{"model": "contrastive audio-text model", "dataset": "short read English sentences (LibriTTS-R)", "train_examples": 26041, "n_mels": 80, "hop_length": 160, "input": "log_mel", "spec_augment": true, "win_length": 512, "tokenizer": "word", "vocab_size": 5132, "loss": "softmax", "embed_dim": 256, "encoder_arch": "transformer", "encoder_norm": "rmsnorm", "encoder_norm_position": "pre", "encoder_activation": "geglu", "encoder_mlp_ratio": 2, "encoder_head_dim": 32, "encoder_fused_qkv": false, "encoder_bias": "all", "encoder_qk_norm": false, "encoder_layer_scale_init": 1.0, "encoder_parallel_block": false, "encoder_inner_norm": false, "encoder_subsampling": 4, "encoder_layers": 8, "encoder_width": 192, "encoder_positions": "sincos", "encoder_pooling": "mean", "text_encoder_causal": true, "text_encoder_width": 256, "text_encoder_layers": 8, "text_encoder_norm": "layernorm", "text_encoder_norm_position": "pre", "text_encoder_activation": "gelu", "text_encoder_mlp_ratio": 4, "text_encoder_head_dim": 64, "text_encoder_fused_qkv": false, "text_encoder_bias": "all", "text_encoder_qk_norm": false, "text_encoder_parallel_block": false, "text_encoder_inner_norm": false, "text_encoder_kv_group_size": 2, "text_encoder_positions": "rope", "init": "trunc_normal_002", "residual_init": "scaled_by_depth", "optimizer": "soap", "beta2": 0.99, "lr": 0.0026, "beta1": 0.9, "shampoo_beta": 0.99, "eps": 1e-08, "precondition_frequency": 16, "max_precond_dim": 1024, "one_sided": true, "adamw_lr_other_params": 0.002, "grad_clip": 3.0, "steps": 6200, "batch_size": 512, "epochs": 121.9, "lr_schedule": "linear", "final_lr_fraction": 0.1, "warmup_steps": 620, "weight_decay": 0.1, "adamw_weight_decay_other_params": 0}
Rows from block 3 of the audio encoder of a small contrastive audio-text model, named by matrix and row number. Rows with one number belong to one neuron. Each number is 128 + 24 x the weight over its row's rms, rounded and kept within 0 to 255. All counts start at 0. Numbers have three digits each.
After each neuron's rows are labels from the 100 clips, of 14848, where the neuron reaches its largest size: "loudest" is the band of the loudest frequency at the time of the peak; "responds to" is what is common among them. Only what is clearly more common there than usual is listed. The data: short read English sentences (LibriTTS-R).
# gate: MLP gate (encoder.blocks.3.mlp.gate.weight, 384x192), inputs 0-47
# fc1: MLP up (encoder.blocks.3.mlp.fc1.weight, 384x192), inputs 0-47
# fc2: MLP down (encoder.blocks.3.mlp.fc2.weight, 192x384, transposed), outputs 0-47

gate.164:143142106085102135121117156176128138172132131197146153127115085171152135132113105103093108119097148128145070141144135118129123139148100091122186
fc1.164:076135178110073137154142083145091122136108107095119153141067081162129157129133126171107159149123175161148109109133157136188140111144122131117155
fc2.164:128153141138149118130152075118125188118165133111150120111127122150106118094103122101113123169129114118099120108129119111159168110081117144121093
loudest: 250 to 500 Hz
responds to: the word "what"

gate.30:153145082150111140142133158115112119136085122130122109100140129129116159116144138082147082088139124111101117113147129130146114129117168091142146
fc1.30:098097135109120099145198118144123131116118133100125134170118177109184137174121151133103137116141168121126139101119129118092094089111096101154107
fc2.30:128109094146162112165129067071107125115089139148121112091130140099120143113143138188082165127129133144087106106093150133130087112155144116112091
loudest: 1000 to 2000 Hz
responds to: voice: female; the word "i"

gate.352:115133130165100086106148109173099142136132133142129150068127160146099180108106128146144152127136134132130072126179119132102104121122145100102124
fc1.352:103082143134103062178160098128182143140119137110120114102161135174137126113127117138145109112156104090134144136160136112137119123188115107144139
fc2.352:124159102131147126126139116138093081154125163136127087161081159114102126158145116122096131100103114147138123125132092108161139157139134131129141
loudest: 250 to 500 Hz
responds to: voice: female

gate.376:134146129156114154107156125113154131139110132131119121084117141114118123125168138100117165152189082064141134107108167149115108094179113098133123
fc1.376:121142060155131140060090149131105135118151142171114132128136146141126134153097137126121148116116152159117107140161163145096144126159122145171138
fc2.376:107105161084120146140137111142145101140136088082147122097150148108132142147152131130123124107182097107123168131113085145115113101078148126113109
loudest: 500 to 1000 Hz
responds to: voice: female

gate.134:138143126144115168112139164150084119111127100106110106153115165158130128134134195140120127130137088143125127163147122123150137128135135102110154
fc1.134:158138148114168096116118129139122168156145127141112106119113144084133135144131134136100146123096152149128108110099151113166133109141106157118137
fc2.134:183151141124100156111144090140134103148088103094114126105076130132124129067118075111109123121133149111123105132159082142113139113122116116109148
loudest: 4000 to 8000 Hz; 2000 to 4000 Hz
responds to: voice: male

gate.333:115142152142117140177172105143146162109103150133123131147143135105134123147159110130103102123133161141126105151148080129136150082133066123123156
fc1.333:147126159098129134145121112118140086097102116084147118121134070126144145086142143075148144098139096088139104090137160130119144129085116140154121
fc2.333:145140118100157179111114121133118133129102113126142098144136153156095131163112120072132100111124134168105147063131127149124175101104114133109154
loudest: 2000 to 4000 Hz
responds to: the word "she"

gate.307:129150104129164085151112150129132142107147120134121129110138121128076108127105181098135142118120120143165086135090132119162139123072148077104129
fc1.307:117112072130118145178153112141099131138122133158134131115159090138104133128111144134139158121110127079160096133145171141123129106140119077103121
fc2.307:142140130107123136097146108110115089130120125147098115107129117118083120101180126105124121153141102146140127100111113168128108098124115105110096
loudest: 1000 to 2000 Hz
responds to: the word "i"

gate.100:148088185132127127133114142169142106096069122127113159108119111096135117149163153118143144126135085112094080067158120113119113136066147158135169
fc1.100:104160157113142115127135120138128115118112134135129101132144129150168116103119142131085095104144164073145099146137125122107168107077172123124133
fc2.100:100105131115094127100149106147084089183145102108151131090144135113107177165175130155094104162148133119154148103095135111130119129109099123144137
loudest: 250 to 500 Hz
responds to: the word "the"

gate.375:095105141088156121153093099123094141110139091138128151144113130130165119117132132130146151131111140116137106165108128154173090125098084107107147
fc1.375:122095086102119160116125149154141135128109142100147133142090110130121130103154082131084118116157165154073143129136097154142138136109061131119146
fc2.375:114108124088142103120134117154115163093155159130135106153150157098151118144088134126133153135113122134131109154167114123150122119135118134133118
loudest: 250 to 500 Hz
responds to: the word "it"

gate.366:115136149128145111135151134124128112098117111116134121130185116133119087081113148134144118167119124165129118091114147090125149130125152103132127
fc1.366:141123125119089123146155127135113139110168129086147079151176151139176127112157143086143133135081125110135110158120144086119077120107121103127130
fc2.366:122101088127143135111140136151173122163118121155160087191135135130103164138160143096112101134132103165175113106099094131128128152090114119134142
loudest: 1000 to 2000 Hz
responds to: the word "i"

gate.209:138161137131139175152104148084111090112127112156110108116129144119128137130156118136121148135162131140138113142132149096152081043172124125164131
fc1.209:113118135121131158145131130102089142133175085122120079106145149053121096131142152140117135092124111147148114100165093141115069103153156142086154
fc2.209:116129134115141143135171139145142141145117143090102136150080140113115135085156143098105165127165112125148121159111156165138120123143082141118134
loudest: 500 to 1000 Hz; 250 to 500 Hz
responds to: voice: female

gate.351:155150108098150114170104142152110118135135137129134097167141144086165115124138147123167082077162124145154130129140121121121093132141083127126121
fc1.351:100131156157115124156108116185098133145118113137128150101125131110127133166163110121123108115104145131160110122134130133116117106134139101149149
fc2.351:124107142092129154122117122090128094149142143111129121126158099121096127156120136180163088095128097109073129156117091121095124107074154154107143
loudest: 500 to 1000 Hz
responds to: voice: male

gate.347:147099104144109140114109113117139149133143115119113127141138100141149130100172149155102139133140148114138092107126154137135092113101124130078078
fc1.347:099126132076142159101076146106164098161159148099126155181132151148122133135153153155113126113156125137148117135139102124103086161130139159126118
fc2.347:137186112106131105110121136123134132093152126095128115101110165103132137144112108128086113096144158122083108099115153105094155162116188124132151
loudest: 1000 to 2000 Hz
responds to: the word "i"

gate.338:119149106104144134161139143154078131120105097136121134101085151102093149169128109097153126110154115179110082088110151111100157108138151116137123
fc1.338:121168087110174126153088137154099106161126125104165131099133156071129126079104129127133136139171139131131111115135120137136133159154156135097105
fc2.338:129175152132093159100152124178117093153134148119113108133133116157127116161176159109146133144100133137103155161099174117128109125105141103138136
loudest: 2000 to 4000 Hz
responds to: the word "he"

gate.127:158129102143135136177123122107128132109103119121186142167090124092116137156124165085108136078122159137118121091135145126124112077101188135146161
fc1.127:125100136092103161142132137115155148115142101135129114131168064082107144169108098155126074093191116112114135150165136140091135122134118179181075
fc2.127:074126099138107146150137107148106132151139089135151124167166152106137100121115120119124122117098105147136164124089115137086112076118157123106158
loudest: 2000 to 4000 Hz
responds to: voice: female; the word "she"

gate.226:100105109140113101140147099123196138132187136116109151129173112156108135129112130164167134143168104133099103133145131141129126151120088132118158
fc1.226:082124105067128095129090078102151154088137135140152169108188129146114105115129149149111120131123100155176123146148106137097095152122115142120173
fc2.226:111112073109087144100152139149128114164158105120160127150127148122133152095132105125113132168064129140110130143108125131127155140128102107088169
loudest: 250 to 500 Hz
responds to: the word "was"

gate.157:070140143140123109123121136130126113146152110115128122095161118097150146131155169090109141114101095163111062167105169083119136137122124092156139
fc1.157:121085153111126116125150121129129088131131161130114136139098123122161075144166138129140110102144155123118161138117118103121125127165140160145144
fc2.157:113115091121123085139111148087140146125118123147105147158143187143134147137144109135120118122189152127141090127133161162145127094147112156122149
loudest: 1000 to 2000 Hz
responds to: the word "i"

gate.258:128113144112123168134149150097158113105151126135128108125159140118104125131136137128109139142164130133106105136136159133087138134099106121165125
fc1.258:125092138123116122138142086156154142144094107129184110121112127108165114116111118088150156110115133172108114097113117158112111145096143117102126
fc2.258:159168135172127154104140128134140114175115114125147105111145152175117090126113134114150109131110123127105111138126131155151142147095105145125102
loudest: 500 to 1000 Hz
responds to: the word "i"

gate.324:117156096139116105146124125136122078099121134107125131127147108143111143130158166118120109095136097137151111093068123123106119153171076128105120
fc1.324:119153088144104131101160113118121174158190123080121174162130131135081141146126157122132150109146105143118145089126122158126095130125117145120171
fc2.324:134130134121119105178153168138120104132139118101094123126161124103067140114145148120104117095131101081130124142104123123099117081097115145133163
loudest: 500 to 1000 Hz
responds to: the word "i"

gate.378:171091197144130120102151153137152133136106098102141105127164155102176146168098108109103115098153090114117126083126140132131141115116127082127123
fc1.378:177141180170125105133128122147150169135162143140091109124128105140125157095128166133149117162145126137105154110149123123104139103107112145146133
fc2.378:159172132132162136128109186131136101121138085150162113121118119149163163122093130096151106098085111140125146142141135100108131122110113112124085
loudest: 4000 to 8000 Hz
responds to: the word "so"

gate.42:103160108123157104160177138099126161074119129138117103171144118125079099114105134089139126147115120087126130122123096111150138126123105141169110
fc1.42:115122137130132108088117094099102153129129164109105137136119132146106135163138151108128116149157126087130193126155150152095146132139123171140105
fc2.42:093097127118128145148096120105124118098152118144121157132115100090153121151120141119130131123175143146117129146087163128149129169159173105167116
loudest: 500 to 1000 Hz; 1000 to 2000 Hz
responds to: the word "i"

gate.275:091113134101157127119111129167127145123119081099105082096157106129159133130145118113185099096148110141101105116105084100091161123161112122155140
fc1.275:122116078122095148130063135123158128147122105128122135143125110117123152138093117111109124121171127129141128104140078148170116095099126145166155
fc2.275:133122159118146088114140144167127133153156138121087147143121141150097119099136124153119148170107111130135096136079160132165164163130133113136117
loudest: 2000 to 4000 Hz
responds to: the word "she"

gate.328:137125115149133117122145083144160095133121122115123140089168130136100149170142148107126128121150104132117133137097121080131104144138105142157167
fc1.328:179130130144131111193167121102206110152145125115130119122110137093122095149112099123128125132155116131131104125134106133105122139114089131152130
fc2.328:103114132112151132156136118169110115125167115146095105155163098121117132120127096122125104096130124115107145128116134108163138085103142118117134
loudest: 500 to 1000 Hz
responds to: the word "but"

gate.267:182183121163125151100136113134099121133119102145161119138083098138141088094127157150119132160122085140172136134107115149110116117132095149080098
fc1.267:097128156147102136129120100135103127144143104109134132125107119124121124176120106101135161155082148123120134105082115107100057128151145111132119
fc2.267:142136163104132093108128132106166063145139164099117136106122111139147163094098134122147172106100122120145152123153133118113105113187087141107133
loudest: 250 to 500 Hz
responds to: voice: male

gate.336:134144138110122119112136159141138106147095120095161124129131124098140121122158142067146146143118137112188106135098130100140062129193137106142089
fc1.336:127148118117118150148188156102144151127168113130122136096120093102161114114138125145097194150142070178120151113135128133128149119116102116120166
fc2.336:165146137090107112047121165149139107142121145097140118145122146107120103104112163049138103112128112114158128112127157112105161167122154155133126
loudest: 500 to 1000 Hz
responds to: voice: male; the word "i"

gate.159:149108104098124162143149152098171130139127135122122111146113128154071111148113153077129149107128141150088141139130139118099114081123115107116081
fc1.159:140139168093177128143151150119148131147152109116096103117134133155122139082133141105152116145145070137075159169108131108140132106107123089100104
fc2.159:100141127139116154135113169126129157157147118116133103136125111125116124117074124088128126123134143119128143110150136097132170151131145118135118
loudest: 500 to 1000 Hz
responds to: the word "i"

gate.170:154103168123096140103103130120138136118129126099134134150096133114182122111149103153096120152141096134119129098085175107123117093134131134116130
fc1.170:111142117149108141157146143141083157151144181128149142106132117123106159135141153115125094139117125194153134126189153136146119147119092096074146
fc2.170:162155144160169111143125145080132090083145134132108143116125098095127169114202136138142135129133140148130147071149141135107123149193111089097120
loudest: 4000 to 8000 Hz
responds to: voice: female

gate.188:152171136181126112164100122123148147122118070089115134117115140111116125087137124097147156149088103158129117094113117134099137105120155143163143
fc1.188:148119141122181107177117109127120144156124134106107145126112118125148119144103127103130152148126112135161088169136141136125105125105104160153174
fc2.188:195132145123147119148105128119079155125101156121088111130119137132164085111151136091137104151148126134095096126141150117041108135122146125164163
loudest: 2000 to 4000 Hz
responds to: the word "you"; the word "do"

gate.292:131111144148148154101135148124099127112087086147094097126073119144148123100157108116124172167185138118123139123138131070178132144129156140122115
fc1.292:146162137133128101101149127150158114092106168141150157110123111186111137136125142079139148160105139120155152177117123137118149148126138137149091
fc2.292:096120100153148159159134142107143170116129157162131107130163104140132127146123097148128116142103148176113118125100137124142112112095137134113137
loudest: 250 to 500 Hz
responds to: voice: female

gate.210:117090060108129170166134110150150182116160104147171059146167130111102133129118119133135156125135097110115136112058102147102127142095104094077134
fc1.210:129108161130088168177102125107144168126116114129134119103120110144148101067153150116185091109097162153100093103126144135120090098159111113138193
fc2.210:118151068148147132132149112113115163148134141148143096125149100116101128118139139156119102148105113151164086114128094169182149130130121129155175
loudest: 1000 to 2000 Hz
responds to: the word "how"

gate.331:121135120139195140109132141144148156137094133110119124118158128128097159128150138130128107098169128142113096146164124098142130123147101082118147
fc1.331:120105147113130137157125131118159159159127145154143152125117146143139134114120149118088105095178153135098167139122125153108105128131141114146112
fc2.331:118170118168142121124128106147085158154134132146128136101121133154137132131180145136121145092118086116121167138129127126133135120099143134108137
loudest: 1000 to 2000 Hz
responds to: the word "how"

gate.142:097135189119100110131159105130180117147145159097163139143169139160078125120115142093137121148166130094088107133106126096111128096083140102132122
fc1.142:162113137109153117114106095105123134164113138137116122098116157136082145145121130127115102113122100125119143117152113140161146089175171143164150
fc2.142:103118094143146095146139106094112155147117145161142183115144115095152153141096129127134092129141129083074143142171165121148133112176100140173143
loudest: 500 to 1000 Hz
responds to: the word "i"

gate.224:115091106138155100132103113147156101142159086129129108126107125095158119121141141154113096136166079165114143106135129087099152193129121103132161
fc1.224:142165123125115090114083123136144113143088124098117084111141157111129105069096136114127154155108093118120126143166139149115181169135106127116174
fc2.224:174132115091095151130143103125151110127096143127132113148113126111093146114130126117161138117100114090135153159094122099111115139159081137146157
loudest: 4000 to 8000 Hz
responds to: the word "said"

gate.230:136144176096134167161124145108109101162121141151131125158156117098103188138151149139137142138119131117130113124103123104115074127120082102134122
fc1.230:155121142108134125131163104085159121137109128114150117154160056155145122117104113160084116140158117127103119129152140148135105114168106107143103
fc2.230:185167104164119116135114147132116133135141109140129163079133147136101146116145130090155149121083098126121082141146124132124196162143159113116118
loudest: 500 to 1000 Hz
responds to: the word "but"

gate.308:107106092100148099136135140084119158162107171151135138137131120117131096113139102138133131123129134151147115134128154137103154118161147128061154
fc1.308:161142092103133102112114164133165119123087173154130099118120118115120093116099066120104085119140115130114124168147158158125128138137123109109098
fc2.308:087146137133141126123148138117082117097115134158105141104146152124083100132133155137090146146128103128123132130133108140091124137104126143144174
loudest: 250 to 500 Hz
responds to: voice: male