python train.py --encoder_arch="transformer" --model="contrastive audio-text model" --dataset="short read English sentences (LibriTTS-R)" --train_examples=26041 --n_mels=80 --hop_length=160 --input="log_mel" --spec_augment=true --win_length=512 --tokenizer="word" --vocab_size=5132 --loss="softmax" --embed_dim=256 --encoder_norm="rmsnorm" --encoder_norm_position="pre" --encoder_activation="geglu" --encoder_mlp_ratio=2 --encoder_head_dim=32 --encoder_fused_qkv=false --encoder_bias="all" --encoder_qk_norm=false --encoder_layer_scale_init=1.0 --encoder_parallel_block=false --encoder_inner_norm=false --encoder_subsampling=4 --encoder_layers=8 --encoder_width=192 --encoder_positions="sincos" --encoder_pooling="mean" --text_encoder_causal=true --text_encoder_width=256 --text_encoder_layers=8 --text_encoder_norm="layernorm" --text_encoder_norm_position="pre" --text_encoder_activation="gelu" --text_encoder_mlp_ratio=4 --text_encoder_head_dim=64 --text_encoder_fused_qkv=false --text_encoder_bias="all" --text_encoder_qk_norm=false --text_encoder_parallel_block=false --text_encoder_inner_norm=false --text_encoder_kv_group_size=2 --text_encoder_positions="rope" --init="trunc_normal_002" --residual_init="scaled_by_depth" --optimizer="soap" --beta2=0.99 --learning_rate=0.0026 --beta1=0.9 --shampoo_beta=0.99 --eps=1e-08 --precondition_frequency=16 --max_precond_dim=1024 --one_sided=true --adamw_lr_other_params=0.002 --max_grad_norm=3.0 --max_steps=6200 --batch_size=512 --epochs=121.9 --lr_schedule="linear" --final_lr_fraction=0.1 --warmup_steps=620 --weight_decay=0.1 --adamw_weight_decay_other_params=0
Rows from block 4 of the audio encoder, named by matrix and row number. Rows with one number belong to one neuron. Each number is 500 + 50 x the weight over its row's rms, rounded and kept within 0 to 999. All counts start at 0. Numbers have three digits each. After the name is the row's rms in percent of the matrix's.
# gate: MLP gate (encoder.blocks.4.mlp.gate.weight, 384x192), inputs 96-191
# fc1: MLP up (encoder.blocks.4.mlp.fc1.weight, 384x192), inputs 96-191
# fc2: MLP down (encoder.blocks.4.mlp.fc2.weight, 192x384, transposed), outputs 96-191
gate.121 095:415492489581562452485533418437525541438480542516428423500495582468503458504501494557493462462475536530485452561519563544505422410462528570452501474508566454475459454527503524451482533492459456476423471477514460504559427546455493427472480437508487480475510573587537471452450397441431475548
gate.122 097:472481563455636490530534553432440529370522553513488564436525417472469509497501445489559515448478543485446425525452436430490542420489498448467489490531441530532518527516435475514489443484578434469508493580431593446518563450610565492411545414485511557497493539437519618623577412479520501537
gate.123 097:396468484494456427526495561530448579494630557513575488501554522494402483483525479483554520507491439561530526525558445550584513495465471478514510408519453555515557500436503544529495497496545487500531454503465439413480529493459479410498476518609549531363493574433600617531427430485523538523
gate.124 100:492486418412514441442543519511558556589563513572492545507572549529497587531504520552564546564442497514547608547428517560474541490494460593515511532529575487551551511570421526484513449470608423540574518492468518402474580587507452559496478550486489540460511470477468461529529400602518488505
gate.125 094:482491518429488532509478579530616447572515518500510551529496461488432481468465524496419468542510335504396484465541508441610456476432482504649511459507404502559431512488561553536509492551563462444436492454404506559522508553544486442509500541458439430574356471477563555478522463596484511484
gate.126 111:439456531486421422479481445623568508502534561535512529558428534558519511475432516438424496642502483446562509460588584507569519461493561425502565579523459555449447563518359573487448468513474508482523486511458529422447521512507424495453435459450509449546518482497487556510515419438489463501
gate.127 105:589420463518539437439521523476522440517531528430538486588441547511508513520438538481581567435497424473474490485451474426497426547606507571539456528508512559491503501501561516518577543490551466515507495515477447474534399434529359514498505524512514504489437441572543543422495545512472470386
gate.128 113:439546489450530407495463485506456437463495510461581478481498446457494574546456415529451542434558476439509432479564569459445390485497454566520476468526515500455575539544552494483487457522499474580471451499543453492542543660499472477500476443503499451512534419502502493454542488493588484507
gate.129 107:626457553478443458487434522496544466471580435526591481521516453497456515479517474508518466630510563524546465580434557445421534459566542467558465530481544499463458541516403477538546492538426404514488486528501500515398499571460450485508520508501443557405470355394441519461469455456574503511
gate.130 093:419489482511485614466452508577496508485579508471528395556558539492526483483528497521512441632500569460468496534467586416495535425499446445563607520569515430472574500469444536506527503446506429498520629487497433461478498515547450545404494512483522488482505624498479498478500438496411482502
gate.131 102:485456467507460462425518487485389476385541557512490467482567406424488552449509492564538509561511469492454518596481507461529483456516570455520534439474528461549451519461516530566478406567525437527533532436472485513489601466471509499600520463483457479506534551472403520469500437502422553470
gate.132 089:503442447446618511522488427493525516513490486436457500537529498518399450594510438461454480497492469574512497430557466469582483608485460465554554491491492543565415474414484505607470498453456430539489452437510383490494439482474520527536552488410472511595502513540514530523505472470485489592
gate.133 111:448508571575468571526502482525466497508533531447569468497469504598555590503445501436543480560558539525522445489465489443554492485578366478441406457481474513537466590441493494475508422416546413590486571494517455501527471557520430430519652483518500447438476556476415631534475566455456454484
gate.134 093:478424505506457468547521492377489427568585514492427515436562443463547483563474461472554544403516500487531426546503514430526428553563495512476500486430406548482496455531525426508524460506449402469377478529527452534495477439584443509539489476573508536426546485569410485480433491429429530505
gate.135 104:583589491488525533477453481521513544549536558481491359498502488573518494452424483543504526512428494578463591504567515395496528504533491524451450453489509473470459535435482581511494469525421520523410506588468580445484491532453522540461538443453590581615553534469573600522520511487509513514
gate.136 097:639543487505499469512456457515518449501526502472491511514469473603468534464435480443572480507489385603543463498505506462560497490472503539508540440558530525548597523490571497458492463502464459472537496451585530571618526543416529511478371485424428457575518550518517568537466451458452540523
gate.137 099:514483587490531574532514508487549484465456454515477517513523549541528470527548488562559563445502534481513503558432427514564426435529460503413421492457482475533419489474457581503472527586462472462428523526516477434526517526543596436470469477510498532441346446536452549418387425478563521480
gate.138 088:504560490555507583428445610453432527373524471496527558477563586529413559518509566497419510516521479486482516455509542531581479612468492538458529532517459609491448474472538518561483475487458460435452441563471501478420532549616526592423557442517527507523503559536438531505526539471442462529
gate.139 109:544405414496608452447501499516534473433516540511547516455591486604414529531518513509501478485467596507461529538595476498505476478483542561570481469444484536512475421465494597519500450493509510519571435392452551464489491550467400556559453455496445391449555448448459493635475471408494577491
fc1.121 095:519469486584545568487511476592518524529496430501499504571476553527454494458533489433527527548570443482456612397483599632499446523470524586486540440541509482495510518467532454493512538485475501588521513512433539531466532452515492533503520438510525534442469489479437571464584500520586450540
fc1.122 097:457501493499467471389480548536465445531468427487509442483583408378489502471497449463408430591430522547454505471516546551552437474596532485543524545467542412404492551424487458460488531427514538445569564480465479481439528481495479416599532517595472449436515445521439462531486549488479533498
fc1.123 092:511507456505490569540482457477504537497420472479443365548463509552418429476460492484498451466453543462441571485524497493437577544561502527573523556479578488553404577537527491489520512541562493444544553494543515420554651372463510491512420511446480482494491414433458480469408524459489502486
fc1.124 086:501498434555472480510423490471500573539589587577548628591586568615543533533584411535587461507552539498549523534472540476528519437522498499485462414459538468610521499600473593461498512448505520520475463492512468488489512459514496503486490525460485518512509521466442469510514464587474505490
fc1.125 091:530542505447636448534527546531501424457535431569468590513466527532487469461536575496542502554489591514426500532485456470502537586484523494539509392487570405549538480565505514464434568390510539498401524602414481481485460484478443537511506562524483556389412501522629547527626510461500454453
fc1.126 109:482567512427517556598577408496435586496526535452509514591465504552450510467557512497517569499469546540559482471412491509504555478494451535468503541514461497506460513490537480404525594435567487427506405523550455500541520440409485471516574557458549577515526488480507419579511507489497619480
fc1.127 105:533541436528486480503570559479493494377609506540433538492392583502605504557478491514433434562412516451421519560488497484500503465547393493426509600524420513479440506453410450501479431514573465451474502507565553472532541478405510561453515452515488583473524462537496437429554519459452435454
fc1.128 112:564537478546451563496507508468532478507401575580526523506479452504479430494485497500529503435542424449431471510453484506523544479560600592516440507518468552490511482469537503514551570484442542449455445588557521487524598482545592517537567486478488552490496560411546514455443445413419522506
fc1.129 093:510435435494521581451504435492460408458503512540379504498595588491464512527582496483438470497492512568591471502533502526480523515497456417506529460460479561454417500420486444484464484508504476523559402446514458553511504563454524542457526559558543535444459533491489466582518525490414427526
fc1.130 100:562432483550475451450515552471549518494520436517571560489311484475542494427438462548501465476544530483528454462482415563501494463482573406574479550519510445468525500511449444471462488565492450580524462465539513439578571506578464496554521554468484460481480511389572513576549494486428510502
fc1.131 105:515513557447622496480479478538482426434436465481553547513463432458526620530552592516513455508455519592522519497473493480548458491433481551489451522466487539524526451423509520572479416439402485471528414526572497478528588535520521569521478540492498433629474515449498558488562534451545593476
fc1.132 087:487436610497541604513538471490496545518480563538489539496592453453491609529508519496530482485448441495537516458468488418520413428513472497446425432452473560524440558525431419504512488499512468393443468629542595490556485495508527543510525581504470441428597550409505513403568444516489449455
fc1.133 117:635482554557393567460497537582491593444495534495503497446551483522538455546495527486456497477553429513392485580547447557506480484462574544543473525522534484486447490492480461494453510457446555477424521483489557618388420439549506525591493544491526508449459483518546432518469443435452485485
fc1.134 083:432515504467448590499474392488518505465524402522418558599459491499484471539544558451542516447526523517525409443501549449442438550418469614508456525494436556475446478483488496531621378419499474489551523468498525548474476471487393543557579570498464525450488550515460467532499500493548525492
fc1.135 097:566566534542484593443447469454537482563493465516524549567476457536566407537433602467558475568504517525491520463460577443535440590528609520539498515446478516490572453467470506495450499524472548500446557524490527603454464527499477380466534517512517492485417417504497416381512433458535531468
fc1.136 091:562539524504352521594418468483513448453548507464435443485555553512528454509548475521449473489572500402479540465530448490528473379537420485482484479579549519446538566563532498534511581523450552536536584504467491424435464461519522487437539504565445481436432567467478412511458584431480462623
fc1.137 105:399478523571387453424473519476497502479505539488525491441527606509565377491511488467480549512478460514547412541508480584506503568497476548458545431571498456527483522554459551462430524488451449625549436503502507514483519459607463449543580498560514575477516527479500522417493538465539526569
fc1.138 087:483559520504552412512456433464492466502498517543433417467544574533572497500548554532531569562624480532582380551487527542518491513532468472499527461469542510574437432514454554432514501507459548463537459559577493419548579474483558484512479500542523507507570568413486521473443497528585597465
fc1.139 113:464523543512497544482384517554561441514560533451389523522488479422526611463491488579524514483472574532422462494499538522650488422451476504503525540425430619543472415497528452499427595498406482478522575502546656516529574547540528478446561487565493486443531593485517516436491492543470490475
fc2.121 098:499510577450527579547509571511473524557506525474389508545429578514579447471494489447446507610578545557432524462579470440485525414505519610443468548389485499538494499533483589432522512513446544472493556514508465445494493530544483451407587404489584460575445551425523425553482387565350488520
fc2.122 103:529509500518506496537499372543461581508513497497509493510382559506466421479480500545547540491528442464466450483436474414534544536447555549617382510464560478472542543483537503508526425647498404605483490528447476537539465464519459583457501530494508517481522543529510492527502481546478526516
fc2.123 089:417574476522559447435538432489446522574444543524490456518539470526527520481534503552538456494602570476524473530435529558469481600546441590409507515575560441464403587587528552491445498514534478508577520524456453491473516509555458535502482555476451574488520491541466460602487463471582489508
fc2.124 085:459406517498469478482502450446489528533479513615517520560523529445410587627521551459491556419450475528483508517540557573457535479551533473464533571418510481506570481408560518556445489543466440455497472424413395481442497444527594520437512508535491421417507572452557498518539599450419475555
fc2.125 091:434500488453445494547538436538509545469501544506614561460396498455485436504464394512437489515496501471606543475430571544475576483511514559512464500509501495491487483517458505574471450482534449446453452548544445511464493492523498669508510500610418573462526425488432486532513509431527608446
fc2.126 106:475403564509555472491465467517475581445526494498514404542416596485515458542567500521570498493495524564385516441440367466514546448428510588548451461549542448530510559494586513361492472382539441537485515505578508482473489506552546441440534475502524550527471492464507507560480558574495582570
fc2.127 099:524469508452457503517404511603540610490538434632485461451426350415606592430542526461417473498507527459471475510524510495463569441501496501469499465477432579487588454404445525519496483490454471497545576615446500459537400553458479450463451529434499480564575517539444466557549467488513559479
fc2.128 099:580473496488482596448469547549536509539397406424437459496417470537508499542485508433570531437446535550457535533500429458541496550542554475617514461418340536452505550470504547474578503477469428480491466475484488474446458400509537473522460481487472590567445481459493516491489599532452459495
fc2.129 098:486487518535582503384558508524525533467402542512595440548442521488618557462535462493478410501455525476477488515470566539441463468536455498483538576547474484433506455527428516546517511472393538458473502524613605404487530542480440520500486451592472460522552480535467569555552503539458562488
fc2.130 102:423445569478489420489506491501539529462462492456513605468534475496496508488527478563531522537543498572477532493457567542436459466461494477507447435539544573565436529540510561559459460457473616445446481472453492456497494449607542483567594479505448540468492514620526571467524597430627570547
fc2.131 110:526531483523437509550451428576425509475475488477500352517533529492429404477473471529551472441512484525469469532540501499457490563482539432515513555578489529508423477447521492453385576539457448501469529480518550483585424511475476392536488377517603450516472496487429475477526408459373513509
fc2.132 091:448486546557426587469494522497461506571466477524473435474465496500458497531519595492510454358532426488463450487617379503476492591506480450498588533486518550454461569427554523392558475517445474530562543467532518548539513431509497432558401451537498482629537456484514539558507510483574526559
fc2.133 108:537501543594458499508419560577472528431541541448463549526463486526516528517600502459539549393570466486409568473489414532547496447500587458519545405478392544519418527534538476499544517402531490496457552621497580402477544417514529572477480556557528470564522489509494543497466515409506500587
fc2.134 080:573493463461557515486623511422455538476534454507451527589530527502458418471609529452457464461598572476540480530513568503476532498520471501458441458513515529396447531490683520510509559536487418503505444497472469539536475459343461508412546508445513487488551557409450601505458386384417517512
fc2.135 099:357523470547480525539534476426466446516531495450419518424567486467500557586523444494553569515539445499433538476485520509433448454458477489392483495402528473456567380572428509503576519531534509453607459502486496472426474455453458485524490532550530445543497501531405536440512491473616485477
fc2.136 097:557508565460477559476444504483488437572488595529498521453527419524501464410542501484466500502561527463472501482441551375513484531463512518534401442469521547501472577510558461496524449473475496478473501573462360468461457481561520532476492425469511531550540463519479461451505575540380485588
fc2.137 102:524457594494447451485484478532442504413472493436519513532473446464444534489496501447544453392450570439489543606520558512643508437421467463541475428491578448557576554412466499565455540502518521528507490447488430504448570552527515552603526531504467487495398553502496535526479469515512464432
fc2.138 096:507500504582432536553447487457477449479438478466497488503629561511505542425506481563463443501441569553469579467616501462592437490471470442451464514586387514569566562438574511599557594456519583484485524492485491466510426527549535405497545472495504498549476453510494547564511552598467387571
fc2.139 115:562514484449445494455509494594540541489438500534517504497536525491527441455551607485507491502479364540474549482500560497484432572583511547471446541593510534553607495522526545525549485484463499444480517518504437452505559517501506473377478600564438489475566564485467497474528518467412565582